config.yaml
model: "image diffusion model"
dataset: "aerial photos of the United States (SatlasPretrain)"
train_examples: 203450
image_size: 64
horizontal_flip: true
conditioning: "none"
arch: "dit"
objective: "edm"
cond_dim: 256
norm: "layernorm"
activation: "gelu"
mlp_ratio: 3
head_dim: 32
fused_qkv: true
qk_norm: false
inner_norm: false
patch_size: [4, 4]
layers: 12
width: 160
positions: "learned"
optimizer: "nadamw"
lr: 0.0016
beta1: 0.8
beta2: 0.99
eps: 1e-08
steps: 9700
batch_size: 256
epochs: 12.2
lr_schedule: "cosine"
final_lr_fraction: 0
warmup_steps: 1940
weight_decay: 0.4
Rows from block 8 of a small image diffusion model, named by matrix and row number. Rows with one number belong to one neuron. Each number is 128 + 24 x the weight over its row's rms, rounded and kept within 0 to 255. All counts start at 0. Numbers have three digits each.
After each neuron's rows are labels from the 100 images, of 14848 (inputs lightly noised), where the neuron reaches its highest value: "responds to" is what is common among them. Only what is clearly more common there than usual is listed. The data: aerial photos of the United States (SatlasPretrain). In brackets: how many of the 100, against the usual share in percent.
# fc1: MLP up (model.blocks.8.mlp.fc1.weight, 480x160), inputs 108-134
# fc2: MLP down (model.blocks.8.mlp.fc2.weight, 160x480, transposed), outputs 108-134

fc1.476:131127148133121116155126134137150172088097138121114136139115143110076100106129136
fc2.476:105126098106111153136155125110159127099142114146138132139108107142116110143133137
responds to: crop field (32 vs 8.7)

fc1.62:162116116125150111148151127129148129101139206141122116114159127144139142157155124
fc2.62:156156101084145119159126156161106128142137197144127129107085130135114109122112112
responds to: building (80 vs 42.2)

fc1.423:135123117086108153143133104109123125129189150129128134092116165153122131133172109
fc2.423:141146088032121211141160119131101117132099123112126130124098124107118105098065087
responds to: building (75 vs 42.2)

fc1.246:150143167119163096137158134143132092123108143132101160146149133144135175099111090
fc2.246:179103081139132135096147144100133131092122113111139134158189114141081105168118106
responds to: building (84 vs 42.2)

fc1.276:122148156146107152097137133100135117123156136128102119134105139142119099099120107
fc2.276:109073173080100156139132153119127129123097122143161122097130117104141120118131132
responds to: building (68 vs 42.2)

fc1.266:113115116110129153137114164083118131130086136109054084119173142124107131154116132
fc2.266:105122104100139140134101113151169117164107097084151137130119176145093141145120124
responds to: crop field (34 vs 8.7)

fc1.419:108107065138151114125145116093147124118175158124125133147113186109148131127176111
fc2.419:098128105151163112124123119154122141135075118151140110130129161152151116128110103
responds to: building (88 vs 42.2)

fc1.347:132123195119159139144163141116085101164125125139103123090104142126092103112133152
fc2.347:124135157111125176124143149091144150157133129154101147163158111137143142129106059
responds to: building (68 vs 42.2)

fc1.415:140151134107143092132135134119119129093121178139147112095149131111122102143147148
fc2.415:132143155118136074107129134133150114163096150127108123123168148163103114107097160
responds to: building (88 vs 42.2)

fc1.469:139135127128120121132145111142109104113164158145139137114139113150133111147102109
fc2.469:104122095116166098081089162118141131126174115123136139111113062210109144149122123
responds to: building (71 vs 42.2)

fc1.258:097164120082123117115136120146135116107116145136070115110146121120143119102111105
fc2.258:135087076072114106153120158149117119140109120129177140115109165123144092160145179
responds to: building (87 vs 42.2)

fc1.186:117154094116143110151139111107138090088148144094170119133124163123176152144144125
fc2.186:085105102106170141110100114159131124185125141134086135123111133145121125102131128
responds to: building (91 vs 42.2)

fc1.478:143155121114141107079137156162132086119146112091099163142126177146146132125136136
fc2.478:105127131090118146144161198145146139165137123132102137125134204136144128106137135
responds to: building (74 vs 42.2)

fc1.402:146113155118128129167174115115184128165141157160172131162148142147175161135150111
fc2.402:153127145120098130164173135133110110103089126124090125126082124124142111098124114
responds to: building (67 vs 42.2)

fc1.60:112155145119106083159174121125126111112103162133121166088089138115123124112138089
fc2.60:143098140138145139115111164098137130103091108105153144095105097136100138182142121
responds to: building (83 vs 42.2)

fc1.389:057168115142132123146136144145130125143105134153138135110131140137135116036145136
fc2.389:116040137119112172145139125098117130120156131152133121112120127114119118159133101
responds to: building (84 vs 42.2)

fc1.48:128127126116132088113146109130110154046104149122085162118101116124104104145120146
fc2.48:108118141101123113128135139151129129122127097138121161068087104089156179097120128
responds to: building (78 vs 42.2)