Weights of a small image diffusion model: width 160.
Rows from block 7 of a small image diffusion model, named by matrix and row number. Rows with one number belong to one neuron. Each number is 128 + 32 x the weight over its row's rms, rounded and kept within 0 to 255. All counts start at 0.
Before each neuron's rows are labels from the 100 images, of 14848 (inputs lightly noised), where the neuron reaches its highest value: "peak on" is the class under the peak. Only what is clearly more common there than usual is listed. The data: aerial photos of the United States (SatlasPretrain).
# fc1: MLP up (model.blocks.7.mlp.fc1.weight, 480x160), inputs 54-107
# fc2: MLP down (model.blocks.7.mlp.fc2.weight, 160x480, transposed), outputs 54-107

peak on: building
fc1.401 [160 119 159  52 112 150 107 165  37 129 161 134 114 136 134 140 117  96 142 179 163 168 129 109 132 120 138 152 151 184 124 161 137 129  97  99 131 117  99 144 187 119 120 142 135 124 117 135 116 106 116 171 176  82]
fc2.401 [ 83 130 133  75 134 124 169 141  83  68 136 156  89 121 113 102 139 167  94 124 126 175  71 108 154 121  90  93  84 111 147 149 122 117 145 130 128 124 114 136 103 126 138 124 120 158  68 150  79 123 152 152  98 181]

peak on: building
fc1.400 [131  88 147 155 208  96 161 138  85 123 167  91 135 155 130 139 180 138 145 116 120 139  86  78  95 114 149 150  83 123  76  92 108 162 119 120 179  75 131  91 117 153 124  97 150 135 189 131 190 145 140 144  75 130]
fc2.400 [135  87 140 146 104 189 124 138 123 164  71  69 114 136 170 118 171 134 160 106  98 126 150 125  73 145  88 130 147 131 139  36 118 123 145  85 124 112 150 190 131 167  85 128 119 143 120 134 114 119 138 173 126 113]

peak on: crop field
fc1.57 [136 130 142  97 123 142 142  74 188  87 135 171 115 118  77 175 143  76 124 154 110 128 126 125 190 116  80 130 128  71 119 120 126 183  91 164 172 123 126 200 137 139 152 195 145  97 130 128 171  96 121 154  74 209]
fc2.57 [146 159 167 102 115 136 135  75 173 143  93 170 159 110 130 152 155 176  77 129 151 122 104 129  61 108  88 144 138 115 111  73  79 199 112 127 111 126 155 101 125 103 112 183 145 116 119  99 100 167  97  66 142  92]

peak on: crop field
fc1.45 [153 124 133 148 126 173 142 129 120  71 114 105 100 220  85 126 131  87 122 138 103  69 110 141 105  91 145 113 157  97 205 119 130 115 156 166 156 170  96 135 175 149 140 122 125 162 127 138 140 102 177  91 136  90]
fc2.45 [ 70 163 163 108 112  97 126 112  96 124 129 121 119 110  93 128 161 123 131 117 164 118 110 156 120  88 129  89 136 167 120  71 102  92 112 170  94 130 120 127 114 103 127  85 130 108 120  94 148 132 159 132 157 112]

peak on: building
fc1.369 [ 59 112 137 164 157 124  51 108  74 102 117 146 133  97 130 140  79 171  59 162 151  85 115 136 116 138 114 145 159  99 173 122 163  99 143  73 114  66 119 111 109  98 101 104 133 155 147 147  97 129 168 122 110 133]
fc2.369 [127 116  56  79 133 176 130 119  90  72 172 156 155 136 107 130 128  90 171  91 150 110 115 100 125 108 117 193 110 118  88 116 166  90 183 194 106  99 138 140 155 134 136 114 131  81 129 128 105  47 170 107 126 180]

peak on: crop field
fc1.357 [110  74 224  82 176 104 149 118  92 138 162 152 102  53  94 124 107 105 104 131 104 116 121 109 138 153 112 165 164  96 106 126 104 176 112 102 123 177  94 135 114  99 102 171 118 155 181 150 116 167 139 151 104 110]
fc2.357 [ 80 100 137  74 134 200 159 168 113 116 117 131 123 175 109  97 138 215 185 133  87 115 153 142 138 173 104  49 121 130 130  80 134 177 104 116 140 170 127  99  55  97 129 140 122 153 114 141 106 142 137 133 173 122]

peak on: building
fc1.367 [111 108 147 178 133 121  82 125  92 109 147 129 151 152 142 121 113 167 172 135 154 157 101 129 120 235 148 168 151  78 173 105 150 151 151  93 121  74  56 139 126 171 101 113 140  88 133 143 135 156 148 118  83  87]
fc2.367 [141 138 119 110 133 170 124 104 131 130 122  85 141 160 107 104 141 150  63 103 157 128 124 110 124 209 125 127 183 135  59 137  80 173 128 169 145 118 119 120 103 126  92 108 124 165 141 113  78  83  93 125 160 116]

peak on: building
fc1.301 [187 109 119  33 146 139  73  83 122 125 104 179 150 118  98 169 111 134 125 122  73 131 106  99 124  68 125 131 105 155 146 126 181 177 153 133 160  92 176 130  97 166 107 139 132  89  86 118  78 172 133 153 163  95]
fc2.301 [147 142  80  85 106 102 123 180 100 128 160 119  94 135 101 114 149 141 104 114  38 112 168 137 135  99 113  99 150 167  92 116 101 144 117 166 120 103 153 192 122 132 129 131 131 146  93 137 120  94  99 112 114 138]

peak on: building
fc1.119 [145  91 179  85 141 130 131 113 154 142 139  62  84 102 125 105 134 217 101 131  97 191 205 157 162 160  96 145 113 131 171 123 148 197 126 113  86 138 158 160  77  82 172  74 120 110  97 144 111  95 107 122 112 143]
fc2.119 [132  56 137  93 157 134 166 134 130 145 157  60 170 156 129 123 103  77 162 129  85 165  13 101 135 202 138 124 176 159 114  83 109 130 176 157 181 119 180 109  90 106 106  88 118 130 119 118 153  88 142  96 162  84]

peak on: building
fc1.310 [ 87  67 165 115 167  95 106  95 103 121  65 114 130 133 118 161 137 145 134 166 111 115  87 149 188 186 153 185 168 131 134 112 144 114 161 103 109 134  81 107 118 112  79 157 149 109 117 119  88 127 134 105 173 134]
fc2.310 [ 52 137 129 178  99 129 242 193 121 151 130 101 169 160 125 122 105 151 126 178 146 106 130 139 130 139 112  68 119 105  68 103 156 128 122 157  89 126 116 182 115  92 158 118 127 127 136 171 154 145 127 131 121 138]

peak on: building
fc1.437 [ 80 111 131 149 125 143 122 101 121 146 161 136 110 161 132 122 154  80 132 160 175 144 144  86  81 147 147  70 159 183 131 139 138 114  48  78  63 161 166 131 131 156 155  88 104  99 147 134 125 133 145 126 159 114]
fc2.437 [124  79 183 130 168 141 127 168 133 163  88 121 129 100 112 168 198 169 124  98 185  92 162  97 129 137 152 182 123 122 165 163 113 181 135 163  76 124 119 130 143 101 142 137 127 142 131  91 151 151 136 121 100  84]

peak on: building
fc1.393 [157  98 180 152 219 108 141 116 155 116 151 165 138 174 104 130 124  63 129 103  77 164 161 108 130 144 126 104 123  91 144  46 145  59 107 130 102 198  99  99 113 130 153 120 144 131 138 118 106 101 176  99 143 108]
fc2.393 [137  82  91 129 119 168 180 151 196  83 150 201 109 109 141 111 102 219 129 130  64 103 119 118 118 127  93 143 178 129  96  62 105 126 126  94 160 115 107 115 109 166 154  75 122 137 129 173 127 135 118  91 104 146]

peak on: building
fc1.35 [ 85 118 138 155 139 106  32  97 116  78  88 157 172 138 123 119 113 118 124 151 157 128 142 152 130 124 159 124  95 118 150 140 202 101 132  46  87  87 165 157 151 132  49 101 136 172 107 155 181 122 113 154  98 154]
fc2.35 [129 156 127 141 128 125 141 149 146 144 210 179 126 176 191 134 134  96 141 180  84  95  89 118 142 129  84 154 157 125 102 151 142  77 181 183 137 103 156 172 179  84  76 120 134  54  94  93 120 102  92 147 138 155]

peak on: crop field
fc1.24 [188 123 153  83 126 132 127 109  56 112  90 166 121 121 176 136  83 161 162 139 105 126 105 168  99  85 107 155 123  88 147 175 102 106 141 146 191 110 158  82 147 106 110 135 138  78 124 135  51 186 105 149 140 118]
fc2.24 [103 179 103 116 135  88  94 159 210 129 126 147 118 139 139 159 123 114 126  82 226 176 179  91 171 109  77 125  93 112 125 132  97 187 111 108 109 137 109 106 117 141 143 127 115 130 188 113 158 113 124 122 108  97]

peak on: crop field
fc1.262 [136 115 165 104 151 196 112 108 154  98 147 127  69 138 111 133 152 151 134 172 138 121 144 128 107 123 139 160 121 113 140 160 129 120 157 134 127 162  42 106 158  93 151 121 100 117 127 122 125  87 124 101 148 114]
fc2.262 [149 158 128 112 128  81 133 148 102 131 120  75 157 117 137 105 142  71 124 154  79 100  70  96 133 179 149 127 131 154 135 109 125 132 162 119  83 147 173 116 118 108 119  88 114 145 122 187 125  98 150 149 103  89]

peak on: building
fc1.380 [107 102 130 136  97 148  95  94 150 132 154 101 111 142 124 102 153 158  68 115 134 136 129  92 122  86 138  86 126 130 143 207 176 104  93  98 132 100 186 200 159 141  98  92 117 128 100 157 149 148 117  86 119  86]
fc2.380 [ 88  95 165 129 154 107  67 107 152 137  98  77 105 149  39 155 123  59 166 115 104 155 119 114 119 104 119 154 129 137 133 170  93  70 118 133 128 123 169 135 140 121  59  93 126 109 123 141 134 125 125 186 152 111]

peak on: crop field
fc1.332 [132 124  94 115  82  96 129 120 103 128 131 142 101 113 148 122 127 132 143 176  82 118 173 155 138 169 175 113 100 145 121  84 157  87 246 103 151  99 152 118 153 144 168 205 138 141 128 128 132 114  93 156 148 145]
fc2.332 [124 223   0 102 125  93 132 118  68 164 104 184 122 122 124 130  90 176 101 140 130 126 108  67 180  94 166 153 151 103 122 165 117  90 141  90 123  99 143 144 193 134 112 187 113 126 147 131 153 130 114 154  93 127]

peak on: crop field
fc1.224 [ 97 106 119 130 147 173 169 131 126  87  91 100 133 141  71 144 131 122  79 194 140 166 180 146 155  94  76 116 185  95 122 118 164 167 176 113 106 160 147 126 166 185 159  99 131 214 127 171 128 107 110  89  85  63]
fc2.224 [124 159 109 201  90 101 140 108  97  96 167 124  86 121 123 130 156  93 163 152 125 193  83 158 164  65 108 165 158 144 149 136 128 121 135 121 123 153 105 164 117 122 155 101 138 107 184 136 179 124 120 128 173 172]

peak on: building
fc1.209 [116 109 139 188 201 135 152 131  47 165 141 109  78 140 127 188 197  94 132  68 144 116  98 108 126  84 166 113 119 133 119 173 129  98  82  91 155 132  76  76 162 180  83 138 136 149 150 129 198 173 117 143 130 107]
fc2.209 [120 114 116 196  43 104 173 131 101 162  93 135 155 142 105  86 105 194 178 137 125 102  84 137 117 142 124 121 196 128 116 164 113 127 114 177  95 118  73 108 191 123 109 137 128 148 187 150  88 127 152 174 152 137]

peak on: crop field
fc1.4 [139 117 178 125 184 169 145 201  50 127 100 116 115 160 106 141 159 176 158 214 153 123 116 166  85 124 145 139 134  96  70 140  82  82 152 136 198 143 101 160 156 107 144  85 148 124 139 159 176 138 127 159  73 155]
fc2.4 [153 156 162 134  69  92  79 146 158 148  89 162 110 118 126 151 141 111 138 107  92 107 142 207  93 112 126 108 159 115 134  93 140 117 111 127 155 105  46 101 131 104 124 108 141  77 140 140 149 144 121 100 149 148]

peak on: crop field
fc1.419 [107  76 156 121 129 139 116 164  93 131 150 158 142 120 115 188  97 181 162 141 156 145 109 145 149 124 113  98 140 132 152 116 127  65 100  92 113 116  90 194 124  88 131 102 132 143 150 158 147 166 120 149  79 106]
fc2.419 [ 91 125 139 112 179 168 140 126 122  95 127  68 110 127 146 148 119  77 135 126 113 131 112 142 108 205 109 118 129  82 108  89 163 100 115 119 123 120  62 125 135 193 103  63 122 120 104 129  85 126 121 130 154 115]

peak on: building
fc1.455 [137 114 139 131 155  81  94 102 159  82 111 142 142 143  92 123  85 124  35 178  83 135 178 124 122 135 166 126 116 123 149 135 174 186 154  94 122 141 174 206 192  96 162 118 127 109  80 142 134 189 129 110  93 141]
fc2.455 [ 73 155  98 151 163 161 150  82 130 119 115 145 140 144 123 167 160 148 228  60  74 138  53 129 137 133 222 115 116 163 130 132 118 182 138 119 128 157 174 105 106 139 124 115 134 139 136  93 166 177  51 126 119 139]

peak on: crop field
fc1.109 [102 118 172  90 106 105 141 112 131 167 152 124 119  41 101 112 155 128 144 177 191 197  95 188 127 107 156 168 140 111 136 182 130 146 157 123 115 101 102 123 166 137  92 172 145 147  94 111  83 114  86 147  90 112]
fc2.109 [119 160 101 138  65 182 160 120 154 123 153  86  91 186 181 136 124 139 152 139 220 198 104 138 123  66 156 139  90 148 154 148 161  99 121 150 118 129 107 115  66 109 128 202 139 134 110 131 147  96 163 122 151 102]

peak on: building
fc1.186 [115 121 142 191 181 103 159 142 106 133 163 110 155 122 123 142 126  50 143  79 122 123 140 114 133 109 130 127  99 101  87 159 146  67  74  92 111  81 109  47 147 148 116 113 131 135 218 131 132 129  95  91 151 175]
fc2.186 [102 117 101 180 132 164  95 102 133 116 112 106 105 122 145  56 158 193 144  99 145 132  89 123 111 115 118 146 146 126 148 155 155  55  87 158 141 117 149 156 120 155 148 126 114 140 138 136  51 143 139 116 111 122]

peak on: crop field
fc1.165 [101 107 152  86 126 149 131 105  98 171 130 182 113  70 109  77 116  87 120 131 149 165 130 175 128  46 111 176 109 125 111  76 142 145 123  66 112  77 113 136 174  94 140 165 109 139 116 146  87 194  83 124 193 102]
fc2.165 [131 141 113 106  83 104 141 116 187 145 128 127 145 169 180 138 120 168 141 166 171 204 179  72  81  79 141 157  94 152  66  77 185 187 161 103 163 122  58 154 153 214 139 173 125  88 121 150 141 142 140 147  72 148]

peak on: crop field
fc1.219 [179 112 109  76 143  99 132 111 166  93 123 103 106 103  97 106 239  89 113 141  85 135  86 138 174 121 156 170  73 141 152  56 118  76 118 132  84 145 133 152 116 118 198 151 125 111 105 142  76 151 132 129 147 118]
fc2.219 [130 184  35  67 140 110 115 152  15 119 127 172 143 139 103 131  88 162 124 137 110 143 118 140 149 141 160 111  99 135 148 101 119 116  84 115 147 140 124 131 164 149 128 161 104 134 172 124 107 106 117 146 174 150]

peak on: building
fc1.185 [110 118 182 116 128  70 136 134 112 134  73  86 188 165 106 150 180 105 130 163 131 118 157 150 162  88 168 144 102 131 132 112 146 122 139 128 136 105  28 150 100 126 185  90 157 102 140 122 129 113 157 187 102  74]
fc2.185 [119 188  94 118 137 151 155 117 139 131 114 186  50 107 123 154 198 152 179 193 110 144 105  98 143  86 130 138 125 153 116  78 143 100 104 111  99 137  82 160 118 150 102  70 131 140 114 180 204  70 157  76 147 154]

peak on: building
fc1.156 [ 98  93 109 118 152  77 143 101 157 147 131 176  91 117 111  90 136 135 125 171 138  95 157 145 106 161 104  85 133 173 114 196 141 159 140  89 125 122 163 129  46 132 139  62 138 130  72 142 121 119 101 129 148 139]
fc2.156 [121 128  35 144  35 136 122 130 117 133 156 159 154 148  95 115 188 124 111 169 111 120 127 112 162 165 119 158  89 144  90 213 137 178 136 110 111 143 138  46  78 138 126  84 115 155  88 123 122 141 201  60  83 151]

peak on: crop field
fc1.217 [108 124 168 120 134 210 143 116 161 124  91 206  85 111 161 113 162 167 108 158 148  85  76 177  98 110 119  84 134 107  85 157 113 113 145 178 115 110  69 131 141  91  75  88 110 156 119 170 139 141  55 161  44  87]
fc2.217 [144 178 135 154 131  33 112 114 138 151 110 158 138 186  94 163 126  63 121 119 141 108 131 131  92 182 129 143 106 148 119 139 112 130 127 155 152  42  81 169 171 123 171 167 127  46 171 136 103 106 127 144 135 143]

peak on: crop field
fc1.263 [154 131 171 124  99 154  99 132 169 152  70 137 196 192 161 118 198 109 110 184 178 155  98 167 195 160 104 193 146  88 106  97 155 182 114 118 101 132 119 145 164  73 142 134 127 123  88 125 188 123 150 112 134 104]
fc2.263 [181 208 156 175 138 106 118 121 135 170  95 109 104  82 191  81 122 123 125 130 150 151 146 118  94 130 130 148 176  49  92 148 107 122  82  89 123 149 167 101 126 133 120 168 119 155 156 150 147 125  92 160 133 154]

peak on: building
fc1.207 [104  69 148 159 116 106 121 143 131 120  77 180 157 186 132 119 193 152 174 172  88 178 154 132 126 154 106 147 173 149 129 147 125 123 110 157 128  81  93 151 154 128 131 121 138 145 133 128 152 153 110 115 110 104]
fc2.207 [110 150 154 160 168 165 147 110 151 124  94  79 162 138 103 151 112 169 133 175 133 142 186 174 109 167 128 123 129 104 134  59 132 129  94 149  99 168 130 128 118 145 164  98 141  81 132  98 118 135 144 132 157 138]

peak on: building
fc1.11 [155 119 177 190 152 111 179 172  55 133 168 154  40 134 130 111 166 132 116 169 141 168  90 145 117 147 128 118 123 140 123 181 131 114 116  76 158 109 130 133  95  91 116 167 143 126  99 127 139 137 122  76 136  87]
fc2.11 [146 142 154 188 107 165 109 154  58 100  99 158 245 138 151  94 168 188 137 134 105 139 177 112 161 152  91 158 138 202 172 152 161 147 129 159 110  95 159 116 102 117 122 176 129 158 130 116 116 105 178 154 146 127]

peak on: building
fc1.255 [151 105 140  77 116 115 138  62 124  41 105 155 138 121 100 181 132 115  94  73 121 156 136  69 118 107 170 107 104 133  55 123 214 126  90 126 169 121  55 110 113  95 153 116 128 169 213 129 100 119 127 130 115 139]
fc2.255 [136 102 196  96 158 142 130  97 166  91 135 172 137 125 218 107 135 132 155  98 107 145 146 182 129 120 150 127 152 219 141 124  76 123  62 119  99 114 108  81 136 145 178 167 133  97  95 167 132 120  84 212 138 116]

peak on: building
fc1.363 [146  85 177 124 136 114 133 143  77 111 152 149 152 137 168 156 127 129 155 194  98 126 139 118 113 189  84 128 149  87 171 151 134 129 121 101 166 111 113 168 182 120 126 120 123 135 130 135  98 156 107 160 121  87]
fc2.363 [145 121 120 142 144 143 126  86  92 140 101 144 133 122 149 132 149 123  84  85 151 111 133 170  69 123 170 157 176 115 116 165 157 144 106 122 187 168 108  93 101 100 132 135 128 125 107 139 130 138  78 107 144 161]

peak on: building
fc1.140 [163 104 126  99 146 126 144 133 121 118 161 114 153  97 144 131 129 158 122 133 135 194  92 182 144 128 116 118 134 131  79 126 103 145 145  76 115  98 152 160  99 115 106 150 119  85 127 139 125 162 118 154  92  46]
fc2.140 [135  76 128 128 167 158 157 151 201 116 179 163 121 166 159  82 140  67 136 123 132 144  99 125 126 120 102 136 149  69 147 161 108 143 101  96 155 142 186 149  44 171 113 111 126 119  94 161 132 136 127  85 153 148]

peak on: crop field
fc1.444 [104 109 126 129 119 178 105 120 141 114 161 172 104 173 139 122 157 117 158 154 157 133 111 158  84 142 109 166 165 156 139 113 145 144 170 134 148 116 120 120 151 156 187 201 137 139 106 134 119 149 125  99  73  98]
fc2.444 [177 169  99 106 103 161 108 125 117 153 106 188 113  50 101 144 108 131 114 120 137  56 127 101 147 112  89  87 153 111  97 122 116 167 140 122 169 174 137 136 155 180 138  88 130 150 111  99 141 111 104  74 165 150]

peak on: building
fc1.73 [148  90 227 105 140 119 140 123 127 112 144 141 129 134 122  96 166 133 124 112 126 175 182  84 163 128 178 121 140 111  75  86 124 140  44 154 146 156 158 138 149 150 125 110 144 179 118 105 110  72 194 180 148 143]
fc2.73 [169  51 234 112 220 107  83 184 178 126 149 119 135 117 123 109 140 160 151 119 157 120  77  76 126 113  91 108 128 142 189 108  95 148  98  96 163 109 173 137 164 142 122 153 134 110 144 130 136 127 135 117 147 114]

peak on: crop field
fc1.329 [ 97 120 126 136 133 144 117  90 111  76 149 211  97  61 127 118 135 127 173 115 159 168  78 152  90 111 171 148 175  94 178 159 137 167  66 124 173  92 169 130 141 142 116 127 126 128 146 119 128 151 157 130 141 130]
fc2.329 [156 160 116 195 159  75  75 148 106 129 113 136 194 114 146  79 107 122 101 125 157  93 144 149 134 139 111 114 131  93 144 130  91 132 133 115 186 113 151 155 115 120  90 148 119 107 135 176 124 108  87 162 177 101]

peak on: crop field
fc1.383 [151 134 135  26 100  77 141 101 137 125 164 106  75 185 136 122 157 110 162 142 143 137 119 153 126  84 153 170 145 146 113  98 144 125 127 140 123  95  92 112 157  98 155 139 107 125  74 128 172  84 111 156 108 120]
fc2.383 [140 168  61 105 115 119 151 109 164 107 110  81 169 101 117 127 141 151 130 136  88 163 131 107 142 122 104 175  77 220 141  89 153 112 106  92  64 152 164 147 157 140  71 117 137 165 149 139 151  85 147 105 179 129]

peak on: building
fc1.172 [123 108 175 112 161 113 168 144 151  77 133 111  96  81 177  85 180 114 149 160 127 136  54 147 150 141 120  84 160 128  75 135 117 131 134 150 109  53 141 134 154  92  98 144 158 118 179 137 133  92 101  91 146  95]
fc2.172 [128 136  33 155 150 170 128 154 194 123 119 106 176 161 165 132 105 123 108 154 212  60 113 133  97 226 119 139 171 119  95 167 104 201  81 142 104 145 191 116 118 130 157  86 129 117 122 107 112 109 177 175 151 147]

peak on: crop field
fc1.182 [116 121 129 105 141 167 101  96 144  73  48 184 162 208 108 122 137  84 143 152 171 152 123 201 145  99 120 126 148 113 130 163 125 141 112 176  73 102 120 157 162  88 110 132  84 156 154 147  98 133 126 119 146 148]
fc2.182 [140 186 168 117  88  89 155 134 166 107 142 160 161 136 126 161 128 148 123 119  41 112 136 139 171 158 155 124 124 144 106 137  77 140  96 158 175 165 121 146 108 106 157  55 140  91 150 149 132 131 119 120 129 144]

peak on: building
fc1.37 [114 103 156 130 162 117 189 147 150 130 173 136 114 161  78 125 136  88 131  83  96  81  84 106  99 110 175 118  92 125 111 118 131  85  95 140 110  99  45 125 111  91 138 127 131 112 158 122 176 114  96 154 131 143]
fc2.37 [149 143 119 112 118 135 117 113 161 155  79  95 126 122 104 155 168 191 183  87 105 107 151 146 119 140 138 118 161 151  94 107 105  86 114 109 124  91  62 164 122  81 175 141 138 153 138 117 147 152 175  74 114  61]

peak on: building
fc1.6 [140  80 155 153 127 167 109 151  95  83 164 140  50 128  62 157 126 212 132 171 122 146  76 110 113 137 150 169 127 143 118 138 119 175 142 131 162  81 186 153 110 121 112 173 134 134 142 147 146 105 129 149 152  33]
fc2.6 [128 126 134 152 110 161 133  96 159 127  88 100 237  84 130 143 139   8 129 117 140 140 180 175  89 196 135 117 101 106 165 140  79 151 132 126 107 153 156 120 105 141  62 120 123 117 141 133 102 157 178 169 111 141]

peak on: crop field
fc1.47 [143  96 120 108 166  54 117 133  95 113 103 162  51 140 178 123 149 128 185  68 138 121  90 146 103  86 142 104 108 109 136  46 116 141 176 121 166 139 105 105 112 158 109 118 191 213 102 133 157 125 107 147  90 106]
fc2.47 [ 84 188 102  98 102 157 129 127 115  95 109 187 137 151 114 153 127 126 116 109 145 139 175 109 166 119  81  91 105 143 207  82 135 124 174 128  94 152 123 159 120 133   8 164 129  42 141 132 120 117 124 132 143  84]

peak on: crop field
fc1.123 [117 114 116 110 171 110 110 142 156 118  75 151 100 137 135 145 178 200 133 150 120  80 123 197 188 124 154 181 138 108  55 137 106 117 185 152 178  95 113 110 171  89 156  59 110 171 122 158 111  89 118 158  91 156]
fc2.123 [104 190 132  98  71  86  87 138 151  99 181 188 113 166  73 137 115 105 120 138 128  79 126 119 116  90 137 136 144 144 101 125 148 147 137 128 101  95 121 162 164 102 108 100 124  73 162  85 112 177 147 115 170  69]

peak on: crop field
fc1.293 [146 123 140 168 109  95 166 128 153 129  90 137 169 202 143  91 152  62 145 197 129 157 131 155 120  97 138 122 177 101 110  80 160 176 133 161 115 102 107 126 114 144 128 148 148 138  58 152 131 119  66 129  78 148]
fc2.293 [134 191 148 164 135 138 121  94 142 136 124 167 116  78  76 127 164 162 145 137 223 165 123 153 171 112 152 179 117 140 190  56 161 161 144 140 131 104 107  96 136 120 121 129 139 139 134 176 115 115 143 117 158 145]

peak on: crop field
fc1.159 [180 115 151  56 155 153 165 130 128 122 123 146 138 110 138 119 160  97 111 157 123  55 106 124  68  24 172 118 133 121  92 182 149  93 147 101  82  79 156  94 112  74 129 109 117 155 112 155  96 153  99 107 120 140]
fc2.159 [ 95 159 126  99 209 114 110 137 103 170  92  92 103 141  77 145 116  70 155 108  88  57  85 180 153 104 117 118 181 144  94 203 117 102 175 184 176  89 143  75 141 108 122 118 127 120 123  81 172 150 109 131 165 150]

peak on: building
fc1.457 [167 108 166  92 164 161 112 121  73 106 134 132  82 145 127 155 158 140 121  96 147 141  93 107 126 140 158 152  93  93  96 125 121 145 215 143 129 150 130 168 140 112 167 182 125 121 111 123 138 115 176 162 195  46]
fc2.457 [110 124 133 137  92 149 129 168 108 121 119 123 146 115 139 116  95  98 152 140 159 115 168 119 104 187 174 174 164 122 154 157 153 188 192  80 134 166 135 121 149  92 121 179 132 155 135 140  98 126 107  95  90 194]

peak on: crop field
fc1.76 [133 114 113 130 117  82  89 114 159  60 139 139 112 143 138 113 139 131 145 128 113 112 126 130 122 144 107 100  86 125 119  75 117 130 241 126 143  58   0 137 175 124 157 167 132 193 145 161  99  83  80 114 119  68]
fc2.76 [144 230   7 154 114 114  87 100  79 138  87 132 130  97 169 130 147 126  95  98 128 137 108 133 127 105  64 153 132 176 175 120 130 106 144 106 123 118  93 173 180 126 131 151 131 104 143 161 104 107  94 135  81 133]

peak on: building
fc1.197 [115  68 147  99 189 110 168 121 124 148  99 114  83 126 118 139 149 162 107 122  84 144 148 118 132 151 124 144 139 139 139 166 148 158 139  84 170 118 169 142  99 143 122 186 130  82 104 138 112 142 171 149  91 119]
fc2.197 [122  78 137  69  90 165 147 136 113 145 147  93 189 135 110 116 103 109 111 176  96  84  86 107 100 161 167 131 143 116 126 147 128 187 140 162 127 128 185  93  98 133 114 166 120 113 141  99 151 104 124 129 216 141]

peak on: building
fc1.34 [ 87 116 131 124 164 139 145 117  87 139 158 145  38  83 124  96 132  87 171  56 127 134  90 156 113  18 128 149  99 102 105  81 164  94 109 144 131 129 107 102 136 134 108  97 111 144 141 144 117 190 154 144 235 140]
fc2.34 [116 118 129 173 164 125 164 131 134 111  95 116 107 164 105 140 115 130 134 139 165 136 166 154 165 170 144 152 119 127 153 115 153 133 106 132 116 179 124  94  84 171 147 108 112 142 127  94  87 139 111 125 255 136]

peak on: crop field
fc1.131 [108 113 161 136 142 106  84 158 153 137 123 147 132 136 119 109 127 116 138 119 151  81 104 182 113 113  92 169 142 155 114  89 150 138 148  84 136 129 121 119 155  64 151 116 135 103 117 121 146 136 117 152  95 112]
fc2.131 [147 141 152 120 126 154  70 162 138 143 147 155 104 118 148 144 139 145 150 124 123  71 181  68 115 104 122 150 150 129 103 110  90 117 153  82 167 177 161 139 162 148 129  81 127 138 149 140 155 127  94 136 185 141]

peak on: building
fc1.20 [125 124 175 165 108 146 115 158  34 126 169 139 152 110 120 186 136 112  76 127 151 117 149  93  80 118  78 180 138  99 114 111 131 113 106 101 112 139  68 178 186 123  76 130 133 160 184 129 190 196 195  95 130 109]
fc2.20 [152 135 150 112 131 105 173 101  96 132  94 110 136 123 142 125 195 107  83  89 109  80 146 137 150 132 126  73 136 134 172 119  72 102 145 110 139 142  64  71 192 143 146 146 101 131 112  74 144 104 115 102 121 151]